python train.py --embedding_dim=64 --norm_position="pre" --fused_qkv=false --lr_schedule="cosine"
Rows from block 7 of a small image embedding model, named by matrix and row number. Rows with one number belong to one neuron. Each number is 500 + 25 x the weight over its row's rms, rounded and kept within 0 to 999. All counts start at 0. Numbers have three digits each.
After each neuron's rows are labels from the 100 images, of 14976, where the neuron reaches its highest value: "top examples" is what is common among them; "colour at peak" is the nearest of a few named colours to the mean colour under the peak. Only what is clearly more common there than usual is listed. The data: retinal OCT scans (Kermany 2017). In brackets: how many of the 100.
# fc1: MLP up (model.blocks.7.mlp.fc1.weight, 320x160), inputs 0-159
# fc2: MLP down (model.blocks.7.mlp.fc2.weight, 160x320, transposed), outputs 0-159

fc1.207:495526512525508501523512536484518520458491485526486534496481482482493520489452482468510508510457499492518529513485507517496468488463550537516484514459527467521482537503469460495533462517542477516478485491541561487527539495509524497480454467493531525497502487449546506502532479516460495434462492540520530492501517489516536476486504484468502487506541480481494483481494512463546507511519513487519488507506548455516535525522512523488459502492461500449492545494491493513520502490477486
fc2.207:470503522445510495513555476516521488459509512483472479497514510467489490524489521496523502508524529490494495483510505484497515489513513506539571440527550514526508550470480498516493528514500499515542528509463489550491523483537525532464517488499505434522532544517483534516486461471454464547514488506502520536517469506498474525488515515509495516484507510476503486487517491595503476479454498488522537488494482489477513531496512514470474492475499522485513529494508482455491503503487480
top examples: finding: choroidal neovascularization (63)
colour at peak: grey (99)

fc1.213:516496458491505552535510476483536483502514482504530517514502473506484554494457483458517478507478505537490529554524443559475488502490502517508505458508516463489469508510506490484471480536537481556511478522519527503515542468518549452505484500480491494517518474510524499516538525526498458468479491545489530448459538492513493496487465477474511485528509518481498501487481490495497480485537482515543476500533536503497533528503520543471498502474462523480527514508509507465490457501505528
fc2.213:431517501536543505505498505533485462520500506479513506520516456493526485503497493500533481492512518517517473532528519498469500499529508494512499538494519516519493473483495487503448527473507504497476490481477513540489537512506531520505518501520452554517492496487518508484503504511502551530518486580463508515513501501473536516512484500489451513475530455471489466464481533458455455498465499495523495523493499519448517465509510466506518465441474477505538511510523514507491553453529481
top examples: finding: choroidal neovascularization (65)
colour at peak: grey (94)

fc1.84:471474472508501487490534467488492507509559519543475505484491492476512500482445489510524539476506528540533492474475522552533492481483538514483511520494510500539472493477514483509426483491486484478511462480521524498520514488496489524498492509489481490519482485478484482462503476543497511480433483502570534513464496523488543480495490544452488500489509472492496511505493538499494529504522509533541555478460535506502514556486487539470492526524467485475505476512527513517532485524471489
fc2.84:485554502475516457500539501485515473542508490515519511504481487508496509534507505508484492508526495439481538483513450524518482472520447483520516483491520486519505491528479490525481439501546467527514494477538499503489495506500504550519483513478541504503478489464482485508528500529469497476554498496527540469498489501520447479489520503516509482531483507507488536490510487493462473504462489486468523486504516480517514473512533540475517489539467476449410486534507483481537467533519502
top examples: finding: choroidal neovascularization (94)
colour at peak: grey (97)

fc1.253:484540545476497533501495480460509533463527477491484499508520513432514503503470485468507483503432491497532495541485453488464462489470507538502487518463492456567474482493503478532497534538501484496485507505527538526557510469535529517501494485533528518513487487532504486510521501497517504524477484538515531492492504480546537489527497511493489479497510497493480513447522542503520498517498502506516469469530488480487489545512493510520458496477463539469500507517497481458500453550512490
fc2.253:485506485493515515494560505555498538489474535485514528486469490532545485520498485475524491497506507511498462501499469565486474493473485513471520528507525533505505503464485468490496537481469525535558547493488526473496477512504476494539518501505500503509507530543488478509497467493470527579521461508509477510506489466508470521475463491520461469463491482477477464509516506518491468483521474502502480533462468473534484529494531522450500481541488524493470511515516461474454491499492527
top examples: finding: diabetic macular edema (31)
colour at peak: grey (98)

fc1.89:519539521495516524513507501473520520490515504492464497515531486460540509460448511473502465495470541512497499536507505548483478506475548508507465488503538462514482490483501481514502462513492494515475475499522495490509516490553547515470500479497517494501484455449514507482502487497476490433481494551505524507487493475509545468483516453516450478505537513495481504503463482483525495549547525497508481486519525503551535553518448499515468535469484509469499522501527526484498516453508484
fc2.89:508452505478570516518499501507493516530497532475502494534463557511533488500473527553558519539504553519473498481484477464506504487525491471490486509523502489502504455488519532504468504488514515496512490501428483531494513490516498499505496480500478517479534523502542522478487523490480492489477502534495509525494537466455504473470485510528438510534472511509513458505520503467511469495520486509537548497519468476450520476555501497460498458472521521543503496493507512517472529476504506
top examples: finding: choroidal neovascularization (78)
colour at peak: grey (96)

fc1.112:521493496496494535517514475466512503476533505503513506525510461484521505480437476451499489512439514533526528553498465539478464490463502534467495479494537439526485504485498483511506488522553471520466488502516516519518523465524544522518480479498505514514501476522516494511508521510496466463475488560479504492462510482518529468507476482488480479540518500477471497461486495486511510506496475515522484481536546494491524559535504509518442518482473544450509523512501535485501476511515529
fc2.112:452502501484513495505524531538502477540499511418492528495489520507546475487485477505552502518547513542477500493472506508518489497524549461489542507496510528505520505468461509533446491482500482510498517475498534497483504490488532496479473519523462544491494477479529495496492500535453551521455470543481532508517546505477517489482491500537476518505512491471509457464477480510463506480517537510487521517463492510472522487501527511529501503491486456544462510507532499539472522459509494
top examples: finding: choroidal neovascularization (78)
colour at peak: grey (100)

fc1.27:526517509496511507536516498452517481480495464483548516514489435507504503520477492484502486516460500520494516510493449508482488466490503547492488507496490509515482537509480467474498515517541524506513489516547526525516518469535530457511492490519521472534520533540515450533493472519511499500519471505491509507485509460505488500517475453491542486519502521519417500476496509531485520519504480493527499496545479499428477520522520515498487540502492540473488558483473495481530471443468523
fc2.27:493470486469494532469495526465468508531493462474486531482477548483516513481507521490461494511516484443471504526524516474508497519505531485489449512507485518460465422511486483493488501513563507516525506513524523522483489496500508499534485509517454501482489491492507464486534493513528485444494525537536508505541484519516472527468459514454513513523479487509563467499570512500492504488499522496485526485484527447486500478543485515508491445495488479486493494523478474531513490460487505
top examples: finding: choroidal neovascularization (80)
colour at peak: grey (99)