{
  "arch": "vit",
  "model": "image embedding model",
  "dataset": "retinal OCT scans (Kermany 2017)",
  "train_examples": 24607,
  "image_size": 96,
  "crop_scale_min": 0.5,
  "horizontal_flip": true,
  "targets": ["finding"],
  "num_classes": 4,
  "embedding_dim": 64,
  "norm": "layernorm",
  "norm_position": "pre",
  "hidden_act": "gelu",
  "mlp_ratio": 2,
  "head_dim": 32,
  "fused_qkv": false,
  "bias": "none",
  "qk_norm": false,
  "layer_scale_init": 0.1,
  "parallel_block": false,
  "dropout": 0.1,
  "inner_norm": false,
  "patch_size": [6, 6],
  "layers": 10,
  "width": 160,
  "positions": "learned",
  "pooling": "mean",
  "am_softmax_margin": 0.3,
  "am_softmax_scale": 30,
  "init": "lecun_normal",
  "residual_init": "none",
  "optimizer": "adamw",
  "learning_rate": 0.0021,
  "beta1": 0.8,
  "beta2": 0.98,
  "eps": 1e-08,
  "adaptive_grad_clip": 0.1,
  "max_steps": 20600,
  "batch_size": 64,
  "epochs": 53.6,
  "lr_schedule": "cosine",
  "final_lr_fraction": 0,
  "warmup_steps": 4120,
  "weight_decay": 0.08
}
Rows from block 2 of a small image embedding model, named by matrix and row number. Rows with one number belong to one neuron. Each number is 200 + 40 x the weight over its row's rms, rounded and kept within 0 to 999. All counts start at 0.
After each neuron's rows are labels from the 100 images, of 14976, where the neuron reaches its highest value: "responds to" is what is common among them. Only what is clearly more common there than usual is listed. The data: retinal OCT scans (Kermany 2017). In brackets: how many of the 100.
# fc1: MLP up (model.blocks.2.mlp.fc1.weight, 320x160), inputs 0-159
# fc2: MLP down (model.blocks.2.mlp.fc2.weight, 160x320, transposed), outputs 0-159

fc1.71,185,204,252,167,191,195,182,205,189,226,212,154,196,197,167,205,203,188,223,200,115,204,245,190,157,117,219,115,142,172,263,137,241,176,280,207,189,180,209,231,242,157,165,170,239,270,163,180,203,164,217,173,273,188,124,211,186,244,173,186,198,207,206,171,218,217,127,201,174,281,176,298,258,153,268,216,214,232,174,150,234,144,225,135,160,164,231,182,208,207,224,144,245,245,217,213,114,221,239,234,223,202,244,260,158,239,135,185,280,134,209,193,219,155,173,270,200,175,153,243,136,148,189,236,219,208,256,200,177,260,247,199,182,273,247,193,146,241,260,215,180,181,137,116,223,178,172,209,156,224,145,177,169,162,198,234,195,206,177,176
fc2.71,204,220,202,172,183,193,201,142,205,201,189,187,192,197,199,110,123,172,195,232,166,134,282,200,202,199,163,249,241,174,168,204,236,221,222,200,233,222,208,225,223,226,207,158,218,219,219,130,198,191,238,181,183,118,249,191,139,177,225,150,257,306,134,128,132,190,154,253,175,128,132,218,155,192,173,230,148,118,193,173,233,197,234,185,215,157,221,175,181,267,203,140,192,176,154,180,195,138,187,121,193,106,156,221,165,228,201,189,133,168,189,195,137,158,232,296,191,170,211,196,184,244,183,172,172,257,283,258,223,180,191,188,165,174,239,248,182,233,186,183,154,169,207,167,226,174,193,204,161,272,230,251,229,114,139,263,179,236,183,228
responds to: finding: choroidal neovascularization (61)

fc1.14,199,162,205,152,177,150,177,206,154,189,179,111,195,103,169,228,258,190,196,223,136,164,276,178,159,159,242,114,152,168,231,132,229,169,255,217,144,172,193,219,226,174,185,155,221,252,167,175,220,147,202,195,268,232,164,193,179,217,125,187,207,222,226,172,259,220,151,248,175,209,170,263,247,144,231,201,194,197,175,172,203,194,218,185,113,207,262,170,182,200,235,103,247,217,180,195,215,186,207,204,200,156,264,205,227,218,126,149,217,185,236,195,229,213,210,192,206,188,85,250,128,162,180,214,146,265,286,222,203,196,228,236,166,237,220,229,148,183,210,207,266,160,144,161,209,214,238,221,144,226,201,173,121,176,205,279,133,217,156,173
fc2.14,248,110,200,213,173,160,194,164,199,152,262,99,142,233,130,232,222,223,190,240,178,257,184,183,181,139,221,240,147,182,163,266,209,164,256,159,235,190,156,249,198,150,222,191,216,188,142,252,194,227,210,187,260,182,256,141,201,176,277,186,221,219,170,237,197,204,198,253,138,189,170,188,203,245,209,143,166,190,188,76,108,237,131,230,194,164,201,258,217,154,180,243,194,166,187,227,195,217,172,201,204,235,163,234,158,221,198,117,204,189,215,149,279,210,235,166,212,267,196,192,181,178,151,235,154,141,247,164,228,159,188,185,220,226,159,224,266,229,152,136,188,251,197,220,177,148,226,166,186,196,196,178,105,251,140,183,169,267,226,164
responds to: finding: choroidal neovascularization (62); finding: diabetic macular edema (37)

fc1.92,201,194,155,210,136,200,163,205,119,178,237,253,130,244,211,191,171,201,101,223,203,227,228,172,116,174,179,214,262,236,182,174,181,242,199,129,132,147,135,216,209,192,163,222,221,210,209,218,171,221,205,246,211,231,171,232,132,222,217,176,203,108,138,183,151,155,224,158,170,227,211,192,208,280,225,179,272,179,161,193,208,108,224,223,145,199,175,148,243,202,168,177,163,149,188,179,128,188,230,195,184,229,180,165,191,199,248,182,216,172,233,231,175,206,201,163,211,169,224,170,225,143,137,211,214,272,215,176,206,265,213,275,93,165,204,221,225,314,285,238,187,208,180,226,201,209,111,192,205,215,139,171,233,247,216,215,274,223,271,185
fc2.92,180,242,232,252,223,235,215,230,205,180,184,228,137,246,203,158,193,218,205,189,194,191,336,197,139,224,281,147,287,177,232,198,154,207,246,167,232,234,154,121,227,186,192,188,198,175,231,232,194,197,239,213,168,245,148,250,251,202,177,202,242,249,153,190,145,191,164,189,202,248,180,197,220,202,204,196,151,224,159,214,246,208,227,215,137,206,148,192,185,209,222,232,203,186,279,202,150,188,208,251,154,195,179,176,191,201,191,233,161,264,203,176,242,179,224,354,222,88,201,170,168,192,196,183,237,146,215,254,187,221,217,169,274,181,243,215,174,162,135,254,248,194,190,195,177,209,172,135,141,229,174,268,177,91,199,148,238,178,205,118
responds to: finding: diabetic macular edema (36)

fc1.257,187,174,231,203,120,222,151,211,192,204,268,203,223,244,167,230,208,196,188,208,226,226,228,221,189,217,197,234,251,139,147,207,193,213,167,199,193,196,257,201,240,211,169,198,196,189,261,230,233,213,190,284,152,227,177,246,143,249,178,237,224,142,128,219,146,217,228,191,149,153,191,208,169,194,220,188,228,166,214,197,194,218,195,209,109,258,206,193,272,134,133,136,192,254,246,187,172,206,167,132,232,231,223,219,247,245,196,234,215,173,231,190,218,196,179,153,76,248,244,225,239,264,180,236,224,257,173,130,226,196,187,279,110,168,149,189,197,199,211,122,165,162,180,250,163,262,272,159,211,194,165,148,164,129,192,206,255,251,321,220
fc2.257,141,171,263,189,234,307,213,241,188,217,194,134,164,210,201,186,150,215,242,160,171,185,246,166,214,265,249,226,231,195,225,201,213,181,231,192,184,209,162,212,173,138,277,109,158,185,157,143,223,269,216,157,217,284,189,193,213,252,179,184,208,202,238,165,192,211,205,169,149,201,163,207,184,244,165,150,132,178,179,266,305,145,212,248,220,231,185,190,192,217,346,199,184,221,279,214,143,264,267,159,141,219,206,195,176,152,262,204,181,226,213,179,227,219,172,283,162,179,217,180,255,187,207,192,216,189,192,298,196,281,197,179,245,190,270,141,150,198,201,174,203,210,223,221,213,248,227,172,203,139,171,197,185,198,252,150,189,159,194,181
responds to: finding: diabetic macular edema (39)

fc1.89,225,211,156,113,215,163,88,285,78,195,275,245,184,228,156,204,251,214,242,218,242,254,192,167,235,143,203,218,235,150,158,168,197,152,227,265,178,209,214,230,208,169,179,153,236,188,172,211,281,190,294,209,151,205,214,222,163,213,202,187,164,149,174,226,177,199,198,185,211,214,186,237,267,237,221,206,252,218,129,161,193,214,204,226,133,221,230,297,251,206,149,177,203,272,260,211,236,244,204,166,209,196,220,156,196,195,224,180,167,205,237,276,248,157,194,140,156,231,221,216,221,249,175,238,200,287,196,155,205,202,248,182,126,216,210,169,180,224,196,242,106,251,174,189,206,216,225,174,194,122,187,143,202,139,223,222,182,181,255,227
fc2.89,187,193,100,208,159,210,218,108,195,226,230,260,173,158,164,157,197,216,158,194,176,208,154,145,200,218,155,275,170,128,182,210,178,192,177,197,168,293,170,120,174,138,240,257,129,196,143,127,161,221,245,187,195,209,163,215,172,151,242,209,224,232,161,215,184,224,151,177,216,184,215,228,224,103,187,254,186,177,157,133,225,205,209,223,250,197,181,243,109,203,229,156,245,150,196,169,180,161,163,210,222,236,230,145,155,222,229,229,187,181,162,274,221,182,241,249,190,170,182,243,175,236,153,181,154,220,221,193,138,109,236,119,216,173,158,164,177,237,267,252,125,181,171,219,263,156,209,181,218,146,186,215,275,247,244,186,200,196,246,212
responds to: finding: diabetic macular edema (58)

fc1.238,237,197,161,158,201,135,177,192,155,181,294,102,190,141,121,178,238,209,160,192,140,178,220,174,185,199,204,120,164,160,198,178,225,190,177,212,158,215,219,287,232,220,136,183,260,232,195,285,262,225,266,260,158,200,212,210,172,194,180,173,172,205,200,161,211,173,208,201,237,248,163,212,194,171,190,126,233,187,211,194,198,134,152,227,152,265,229,216,212,215,212,209,275,220,260,159,201,185,198,197,194,211,191,177,233,213,217,159,151,238,221,125,312,161,190,210,188,218,184,225,265,194,85,207,176,269,174,156,201,212,222,317,210,200,252,255,229,159,226,244,225,138,188,200,194,254,189,165,167,179,237,181,166,221,230,250,165,165,289,180
fc2.238,258,171,201,215,211,147,235,189,204,246,248,130,161,211,243,271,222,264,148,255,239,201,252,197,189,272,243,183,238,156,223,218,240,225,228,258,161,224,185,142,139,225,195,235,216,167,201,225,215,218,128,194,226,214,224,166,197,212,182,214,252,250,204,197,144,206,196,295,239,207,171,232,210,182,197,119,133,131,231,253,122,161,270,175,213,173,195,201,191,203,209,192,177,190,206,189,139,217,196,277,170,137,215,243,251,192,138,198,166,160,222,199,268,198,173,221,201,184,274,219,187,130,118,239,239,233,186,248,138,249,240,203,236,254,232,204,202,170,203,232,189,197,179,220,236,189,180,124,195,197,214,193,88,268,173,204,216,138,312,144
responds to: finding: choroidal neovascularization (69)

fc1.78,209,186,184,178,143,182,189,255,154,205,198,195,117,222,200,173,179,174,143,185,178,259,159,176,200,213,86,222,240,242,203,154,183,213,190,181,154,184,143,236,191,196,124,230,198,267,127,234,182,196,165,261,194,157,202,205,166,229,245,124,210,165,168,262,104,190,133,115,155,248,228,248,175,221,204,230,254,164,184,214,227,176,127,223,199,260,227,161,217,207,205,177,146,241,266,240,216,176,197,158,143,257,170,150,174,200,227,208,287,151,208,245,205,243,211,151,268,231,203,241,230,186,246,234,175,226,202,227,168,274,230,222,213,202,162,248,191,251,223,242,203,285,185,235,280,210,108,217,226,168,160,178,255,203,213,213,264,148,220,223
fc2.78,176,237,155,155,278,201,240,218,170,190,201,190,179,248,225,224,183,184,190,234,212,208,236,225,218,241,176,175,197,234,170,188,158,240,224,177,164,168,176,204,164,180,212,218,116,268,240,169,181,217,132,204,117,332,172,223,249,194,191,216,222,165,201,197,152,198,215,264,255,274,180,177,254,192,172,191,180,243,271,210,238,148,234,126,193,201,126,115,192,219,244,203,249,234,212,198,259,167,111,205,253,175,214,239,168,230,171,230,119,155,199,185,205,219,199,177,201,196,202,257,191,191,186,193,159,95,211,139,244,198,256,199,329,179,136,196,173,193,239,214,216,177,265,208,234,244,214,200,218,157,222,169,175,198,286,163,141,159,135,227
responds to: finding: choroidal neovascularization (59)