python train.py --train_examples=24607 --head_dim=32 --inner_norm=false --positions="learned" --optimizer="adamw"
Rows from block 3 of a small image embedding model, named by matrix and row number. Rows with one number belong to one neuron. Each number is 128 + 24 x the weight over its row's rms, rounded and kept within 0 to 255. All counts start at 0.
After each neuron's rows are labels from the 100 images, of 14976, where the neuron reaches its highest value: "responds to" is what is common among them; "patch colour" is the nearest of a few named colours to the mean colour under the peak. Only what is clearly more common there than usual is listed. The data: retinal OCT scans (Kermany 2017). In brackets: how many of the 100, against the usual share in percent.
# fc1: MLP up (model.blocks.3.mlp.fc1.weight, 320x160), inputs 108-159
# fc2: MLP down (model.blocks.3.mlp.fc2.weight, 160x320, transposed), outputs 108-159

fc1.73 [162 103 102 117 179  93 157 117 136 157 101 156 106 111 138 151 124 152 135 111  98 112 124 131 120 126 112 113  77  74 113 126 124 179 135 111 155 134 159 105 120 144 147  93 101  65 115 122  95 103 140 143]
fc2.73 [138 127 112 104 129 121 159 102 147 153 121 157 135 106 154 132 113 145 129 117 135 168 131 133 167 137 155 129 127  97 167 197 116  80 124  91 153 125 161 131  99 131 133  95 124 116 141 151  95  87 129 115]
responds to: finding: choroidal neovascularization (80 vs 29.4)
patch colour: grey (83 vs 22.1)

fc1.33 [100  98 119  99 124 129  80 128  82 109 100 136  97 121 130 176 118 135 188 109 150 145 120 151 104 133 156 150 104 149 151 115 141 114  51 135  87 136  91 144 147 107  85  97 103 148 127 154 108 148 160  70]
fc2.33 [143  97 146 166 116 121 184 122 125 136 128 127 131 134 119  86 104 104 133 130 127 141 139 186  71 130 137 182 138 131 109  88 142 146  83 162 110 136 128 151 163 155 150 102  66 115  83 151 137 121 117 120]
responds to: finding: diabetic macular edema (67 vs 11.7)
patch colour: grey (61 vs 22.1)

fc1.120 [ 98 159 163 132 152 139 105 167 120 105  86 150 117 169  93 145 150 145 124 147 133 134 122 146 146 172 148 146 114  82 122 108 129 106 119 137 133 135 117 156 136 114 147 142 132 115 173 147  94 111 124  98]
fc2.120 [137 146 145 146 129 133 111 119 139 146 114 116 164 144 128 132 134 125 119 119  80 165 182 175 130 123 143 151 119 112 130 153 108 126 115 110 121 129 130 144  97 132 167  94  93 122 113 159 142 138 126 103]
responds to: finding: choroidal neovascularization (69 vs 29.4)
patch colour: grey (100 vs 22.1)

fc1.95 [106 159  91 115 117 148 142 142 123 104 141  86 172 125 139 122  92 141 119  92 118 136 177 135 117  87 126 130 132 135 154 152 143 117 152 117  88 173 131  78 122 128 125 158  93 130 140 133 139 117 129 111]
fc2.95 [123 115 131 118 129 150 132  91 126 130 119 139  94 112 116 130 111 136  86 125 164 126 119  93 123 129 112 151 166 124 123  84 183 132 122 133 129 126 146 103 124 147  91 134  63 144  88 136  98 117 142 121]
responds to: finding: diabetic macular edema (47 vs 11.7)
patch colour: grey (98 vs 22.1)

fc1.170 [117 146 127 104 128 102 120 145 109 109 133 103 148 124 122 136 110 154 130 103 133 130 156 136 113 104 168 107 111 118 169 118 135 139 136  86 109 141 146  92  77 136 127 121 104 142 110 129 134 143 137  87]
fc2.170 [ 87 153 112 111 123 130 122 159 124 106 136 112 176 153 143 125 108 114 153 163 151  92 115 151 138 112 132 153 127 102  66 102 153 110 130 144 123 193  98 100 134 112 137  97 131 153 139 131 103 153 121 115]
responds to: finding: diabetic macular edema (58 vs 11.7)
patch colour: grey (50 vs 22.1)

fc1.64 [138 111 134 110 119 124 123 148  96 118 141 121 152 102 135  97 105 136 123 148 171 150 169 187 138  83 142 137 144 134 144 128 134 125 139 141 111 136 114  70 112 108 114 100 134 145 148 146 121 116 156 103]
fc2.64 [148  75 119 133 148 119 141 140 124 124 112  88  73 123 128 155 176 106 115 131 110 131  95  71 125 126 152 143 128 137 129  91 157 124  97 133 122 142 105 107 137 100 115 128 156 122 121 129 169 144 140 142]
responds to: finding: diabetic macular edema (56 vs 11.7)
patch colour: grey (94 vs 22.1)

fc1.295 [106 133 141  93 135 118 131 114 103 130 136 144 155  98 101 119 105 132 120 120 157 173 189 192 125 106 169 128 144 147 166 156 142 130 123 140  80 151 126  90 120 107 106 114 102 164 155 137 116 143 196  84]
fc2.295 [168 114 152 125 113 143 110 153 138 105 119  93 105 146 121 157 171 157 130 176 126 158 104  94 129 128 133 139  74 107 103 111 124 119 119 136 133  98  96 131 144 116 164 132 170  74 162 131 150 149 121 164]
responds to: finding: choroidal neovascularization (63 vs 29.4); finding: diabetic macular edema (32 vs 11.7)
patch colour: grey (100 vs 22.1)

fc1.150 [115 130 128 111 139 144 103 134 102 158 163  82 167 152 104 107 157 106 112 124 119 101 101 143 133  88 125 112 126 128 121 131 157 149 153 138 108 176 142  92 114 126 143  86 134 115 141 146 172 112 180 125]
fc2.150 [170 109 103 124 150 102 140 174 114 144 112 146 147 124 159 177 156 119 165 139 124 102  61 102  93 147 127 114 121 140 124 137 160 122  98 143 119 144 188 139 134 148 185 121 111 119 140 120 149 150 139 154]
responds to: finding: diabetic macular edema (58 vs 11.7)
patch colour: grey (53 vs 22.1)

fc1.275 [154  69 125 103 120 154 149  90 121 165 126 136 122 144 133 133 140 133 120  96 115 131 115 120  90 143 152 159 133 166 181 175 121 138  99 112 117 146 144 137 120  73 116 116  83 166 162 153 119 135 150 110]
fc2.275 [110 124 156 103 127 108 132  93 116  89 130 149 122 129  95 115 121 120 137 124 111 113 163 157 126 166 112 150 121 149 153  96 128 120 139 174 129 137 139  92 171  95 112 126 145 123 147 152 123 133 146  90]
responds to: finding: choroidal neovascularization (86 vs 29.4)
patch colour: grey (100 vs 22.1)

fc1.130 [119 149 155  67 133 111 112 175 134 153 144 150 142 161  82 140 174 130 105 147 113 144 148 102 154 141 115 116 112 136 106 138 116 151 130 144 121 110 105 132 171 139 158 111 139 118 133 114 131 111 120 157]
fc2.130 [124 110 124 107 102 108 129  93 114 213 135 136 106 132  91 127 135  98  85 108 134 107 147 116 130 123 127 120 133 115 125 184 103 119 159 166 148 167  97 132 156  63 113 134  88 162 149 132  98  97 152 121]
responds to: finding: choroidal neovascularization (86 vs 29.4)
patch colour: grey (100 vs 22.1)

fc1.79 [121 128 107 119 140  75 137 134 109 125 124 115 141 101  99 123 110 112 129 124 148 163 183 172 117 126 185 123 140 162 182 137 136 138 124 108 110 134 125  93  96 121 137 110 119 161 136 132 115 156 170  88]
fc2.79 [150  80 122 124 114 146 126 115 145 118 140  90  93 161 141 135 136 160 134 126 130 119  87  86 115 116 115 155 132  97 101  86 147 115 115 113 145 133 130 125 138 111 122 160 170 102 115 103 145 107 111 184]
responds to: finding: diabetic macular edema (37 vs 11.7)
patch colour: grey (98 vs 22.1)

fc1.226 [141 121 135 114 159 112 123 140 111 147  89 138 104 130 143 146 131 181 158 152 158 128 140 179 128 130 127 127  67  97 127 124 136 145 109 127 133 150 119 116 113 124 153 118  98  99 155 210 129 114 138 111]
fc2.226 [141  65 120 148 127 129 142 172 145 119 120 102 114 138 164 125 135 117 126 158 152 141 106 120 174 131 150 166 133 130  86 112 136  72 112 122 131 122  72  97 158 139 127 108 169 123 111 128 116 150 114 155]
responds to: finding: normal (92 vs 51.6)
patch colour: grey (100 vs 22.1)

fc1.28 [ 79 186 162 118 168 112 145 159 134 106 132 161 163 161  67 145 131 118 107 163 134 141 153 148 165 174 117 121 121 119 102 146 114 134 134 143 149 106  98 128 144 145 151 139 149 136 146 107 103  91 147 131]
fc2.28 [149  88 121 107 124 149 125 104 131 199 157 140 186 135 118  95 130 127 118  83 136 121 182 184 123 123 126 152 153 114 128 173  95 133 121 144 122 140 130 118 128 104 158 155  73 134 151 130 116 130  97 131]
responds to: finding: choroidal neovascularization (85 vs 29.4)
patch colour: grey (100 vs 22.1)

fc1.151 [166 106 140 130 139 143 139  83 107 166 136 110 147 174 147 117 102 167 112  95 118 161 149 129  89 103 115 156 129 167 156 171 123 136 127 162 119 154 134 130 156  87 118 106 106 160 156 144 125 104 146 137]
fc2.151 [ 84 149 129 111 107 107 118 114 151  98 150 132 115  88 115 159 114 148 111 106 123 109 171 134 119 131 142 131 161 149 167 110 112 123 136 124  72 146 168 111  89  68 137 151 126 104 154 118 112 114 136 121]
responds to: finding: choroidal neovascularization (81 vs 29.4)
patch colour: grey (100 vs 22.1)

fc1.319 [138 119 125 116 179 150  96 154  84 121  96 155 118 146 110 152 123 147 153 144 147 139 142 157 123 158 166 138  85 105 145 120 103 117 114 109 118 117 131 128 126  99 132  80  86 157 143 151  80 102 152  99]
fc2.319 [119 132 129 142 111 114 115 123 134 114 153 127 131 126 109 125  94 128 155 145 114 115 129  91 127 108 129  74  87 135 112 148 135 115 136 119 165 109 143 143 129 158 154  93 118 149  92 127 130 125 134 146]
responds to: finding: normal (91 vs 51.6)
patch colour: grey (99 vs 22.1)

fc1.42 [168 137 127 166 120 154 131 123 134 141  97 107 111 167 170 128  95 141 134 136 113 119 122 128 157 119 106 120  85  89 138 136 148 115 139 115 120 149 135 137 111 130 132 160  86 123 127 140 126 100 107 127]
fc2.42 [124 126 135 104 126 145 130 144 113 112 132 101  98  78 102 113 141 123 112 133 128 143  94  71 160  98 128 129 115 107  97 121 115 112 101 108 101 111 152 155 125 150 142 142  90 155  94 139 145 105 127 134]
responds to: finding: choroidal neovascularization (63 vs 29.4)
patch colour: grey (98 vs 22.1)

fc1.136 [141 122 133 112 136 136 123 109 122 134 125 126  96 125 153 126  99 147 134 138 106 121 196 122 105  99 130 102 113 111 134 124 144 114 123 110 106 154 150 117 102 130 120 100  61 111 119 133  93 137 121 133]
fc2.136 [115  87 135 126 140 145 109  92 134 141  99 156 129 105 143  88 111  78 126 123 127 129 166 138 128 138 160 134 146 108 129 114  85  88 174 126 137  71 153 173 132 108  93 129 127 121 122 106 131  97 121 150]
responds to: finding: choroidal neovascularization (75 vs 29.4)
patch colour: grey (84 vs 22.1)

fc1.267 [126 140  68 129 133 127  94 135  86 101 124 105 118 114 184 120  92 130 141 138 181 127 128 149 138  75 127 136 103  99 129  77 140 126 128 125 106 146 129  95 121 144 113 153 103 118 129 139 129 115 130  82]
fc2.267 [115 112 113 123 129 147 113 159 154  71 105 135 133 135 141 139  96 121 136 159 125 132 159  90 139  81 107 138 102 140 125 102 144 116 146 134 124  48  86 116 152 188 107 150 183  97  91 116 133 107 126  97]
responds to: finding: diabetic macular edema (60 vs 11.7)
patch colour: grey (100 vs 22.1)

fc1.60 [121 105 141  93 128 136 134 131 105 140 124 119 145 143  91 137 123 151 144 101 119 168 159 129  91 147 194 123 124 152 200 166 102 125  96 102 119 112 115 116 109 130 129  83  96 184 120 131 104 159 136 124]
fc2.60 [120 144 115 134 131 142  95 103 143 116 174 102 105 112 134 105 115  89 111 133 130 104 143 117 178  98 116 124 139 190 108  92 120 133 131 141 118 111 112 122 128 140 140 140 115 166 117 108 173 131 122 121]
responds to: finding: choroidal neovascularization (62 vs 29.4); finding: diabetic macular edema (35 vs 11.7)
patch colour: grey (46 vs 22.1)

fc1.57 [111 164 144 104 129 152  91 159 128 154 127  99 136 168  72 156 141 156 114 136 107 112 117 118 129 144 139 138  98 126 124 119 137 127 128 135  79 121  56 158 167 138 157 155 123 151 152 134 138 106 135 123]
fc2.57 [120 125 142 134 131 116 137 109 151 176  78  88 123 114  93 122 147  96 131 110 155  78 153 119 144  90 126 143 137 158 131 199 147 136 122 154  85 140  85 122 145  90 106 108 112 106 150 112 127 133 127  82]
responds to: finding: choroidal neovascularization (71 vs 29.4)
patch colour: grey (99 vs 22.1)

fc1.124 [131 132 125 104 192  96  95 140 124 145 112 154 116 105 129 164 135 177 163 134 148 121 137 190 131 114 126 127  72 107 115 123 135 153 118 140 125 149 100 127 137 115 141  89  98 115 153 227 121 110 138 113]
fc2.124 [122  96 136 147 113 126 119 187 124 125 125  83 103 117 111 143 166 128 172 167 151 121 105 131 171 114 148 156 112 118  88 102 114  87 139 166 120 106  66 131 166 136 155 148 146 123 116 129 136 139  78 134]
responds to: finding: normal (96 vs 51.6)
patch colour: grey (100 vs 22.1)

fc1.77 [167  81 176 114  84 151 120 182 132 119 105 107  99 129 135 121 158 119 136 163 119 149 113 102 113 173 163 144 116 153 151 130 139 115 100  81 103 108  85 159 136 135 119 151 141 163 137 132 148 143 104 126]
fc2.77 [ 96 176 102 149 118 130 127 131 137  91  97 153 157 143 110 124 165 144 111 171 120  99 170 143  95 146 133 101 135 151 137 158 101 162  87 178 108 129 111 148 132 114 129 136 125 152 155 132 122 124 147  89]
responds to: finding: choroidal neovascularization (93 vs 29.4)
patch colour: grey (100 vs 22.1)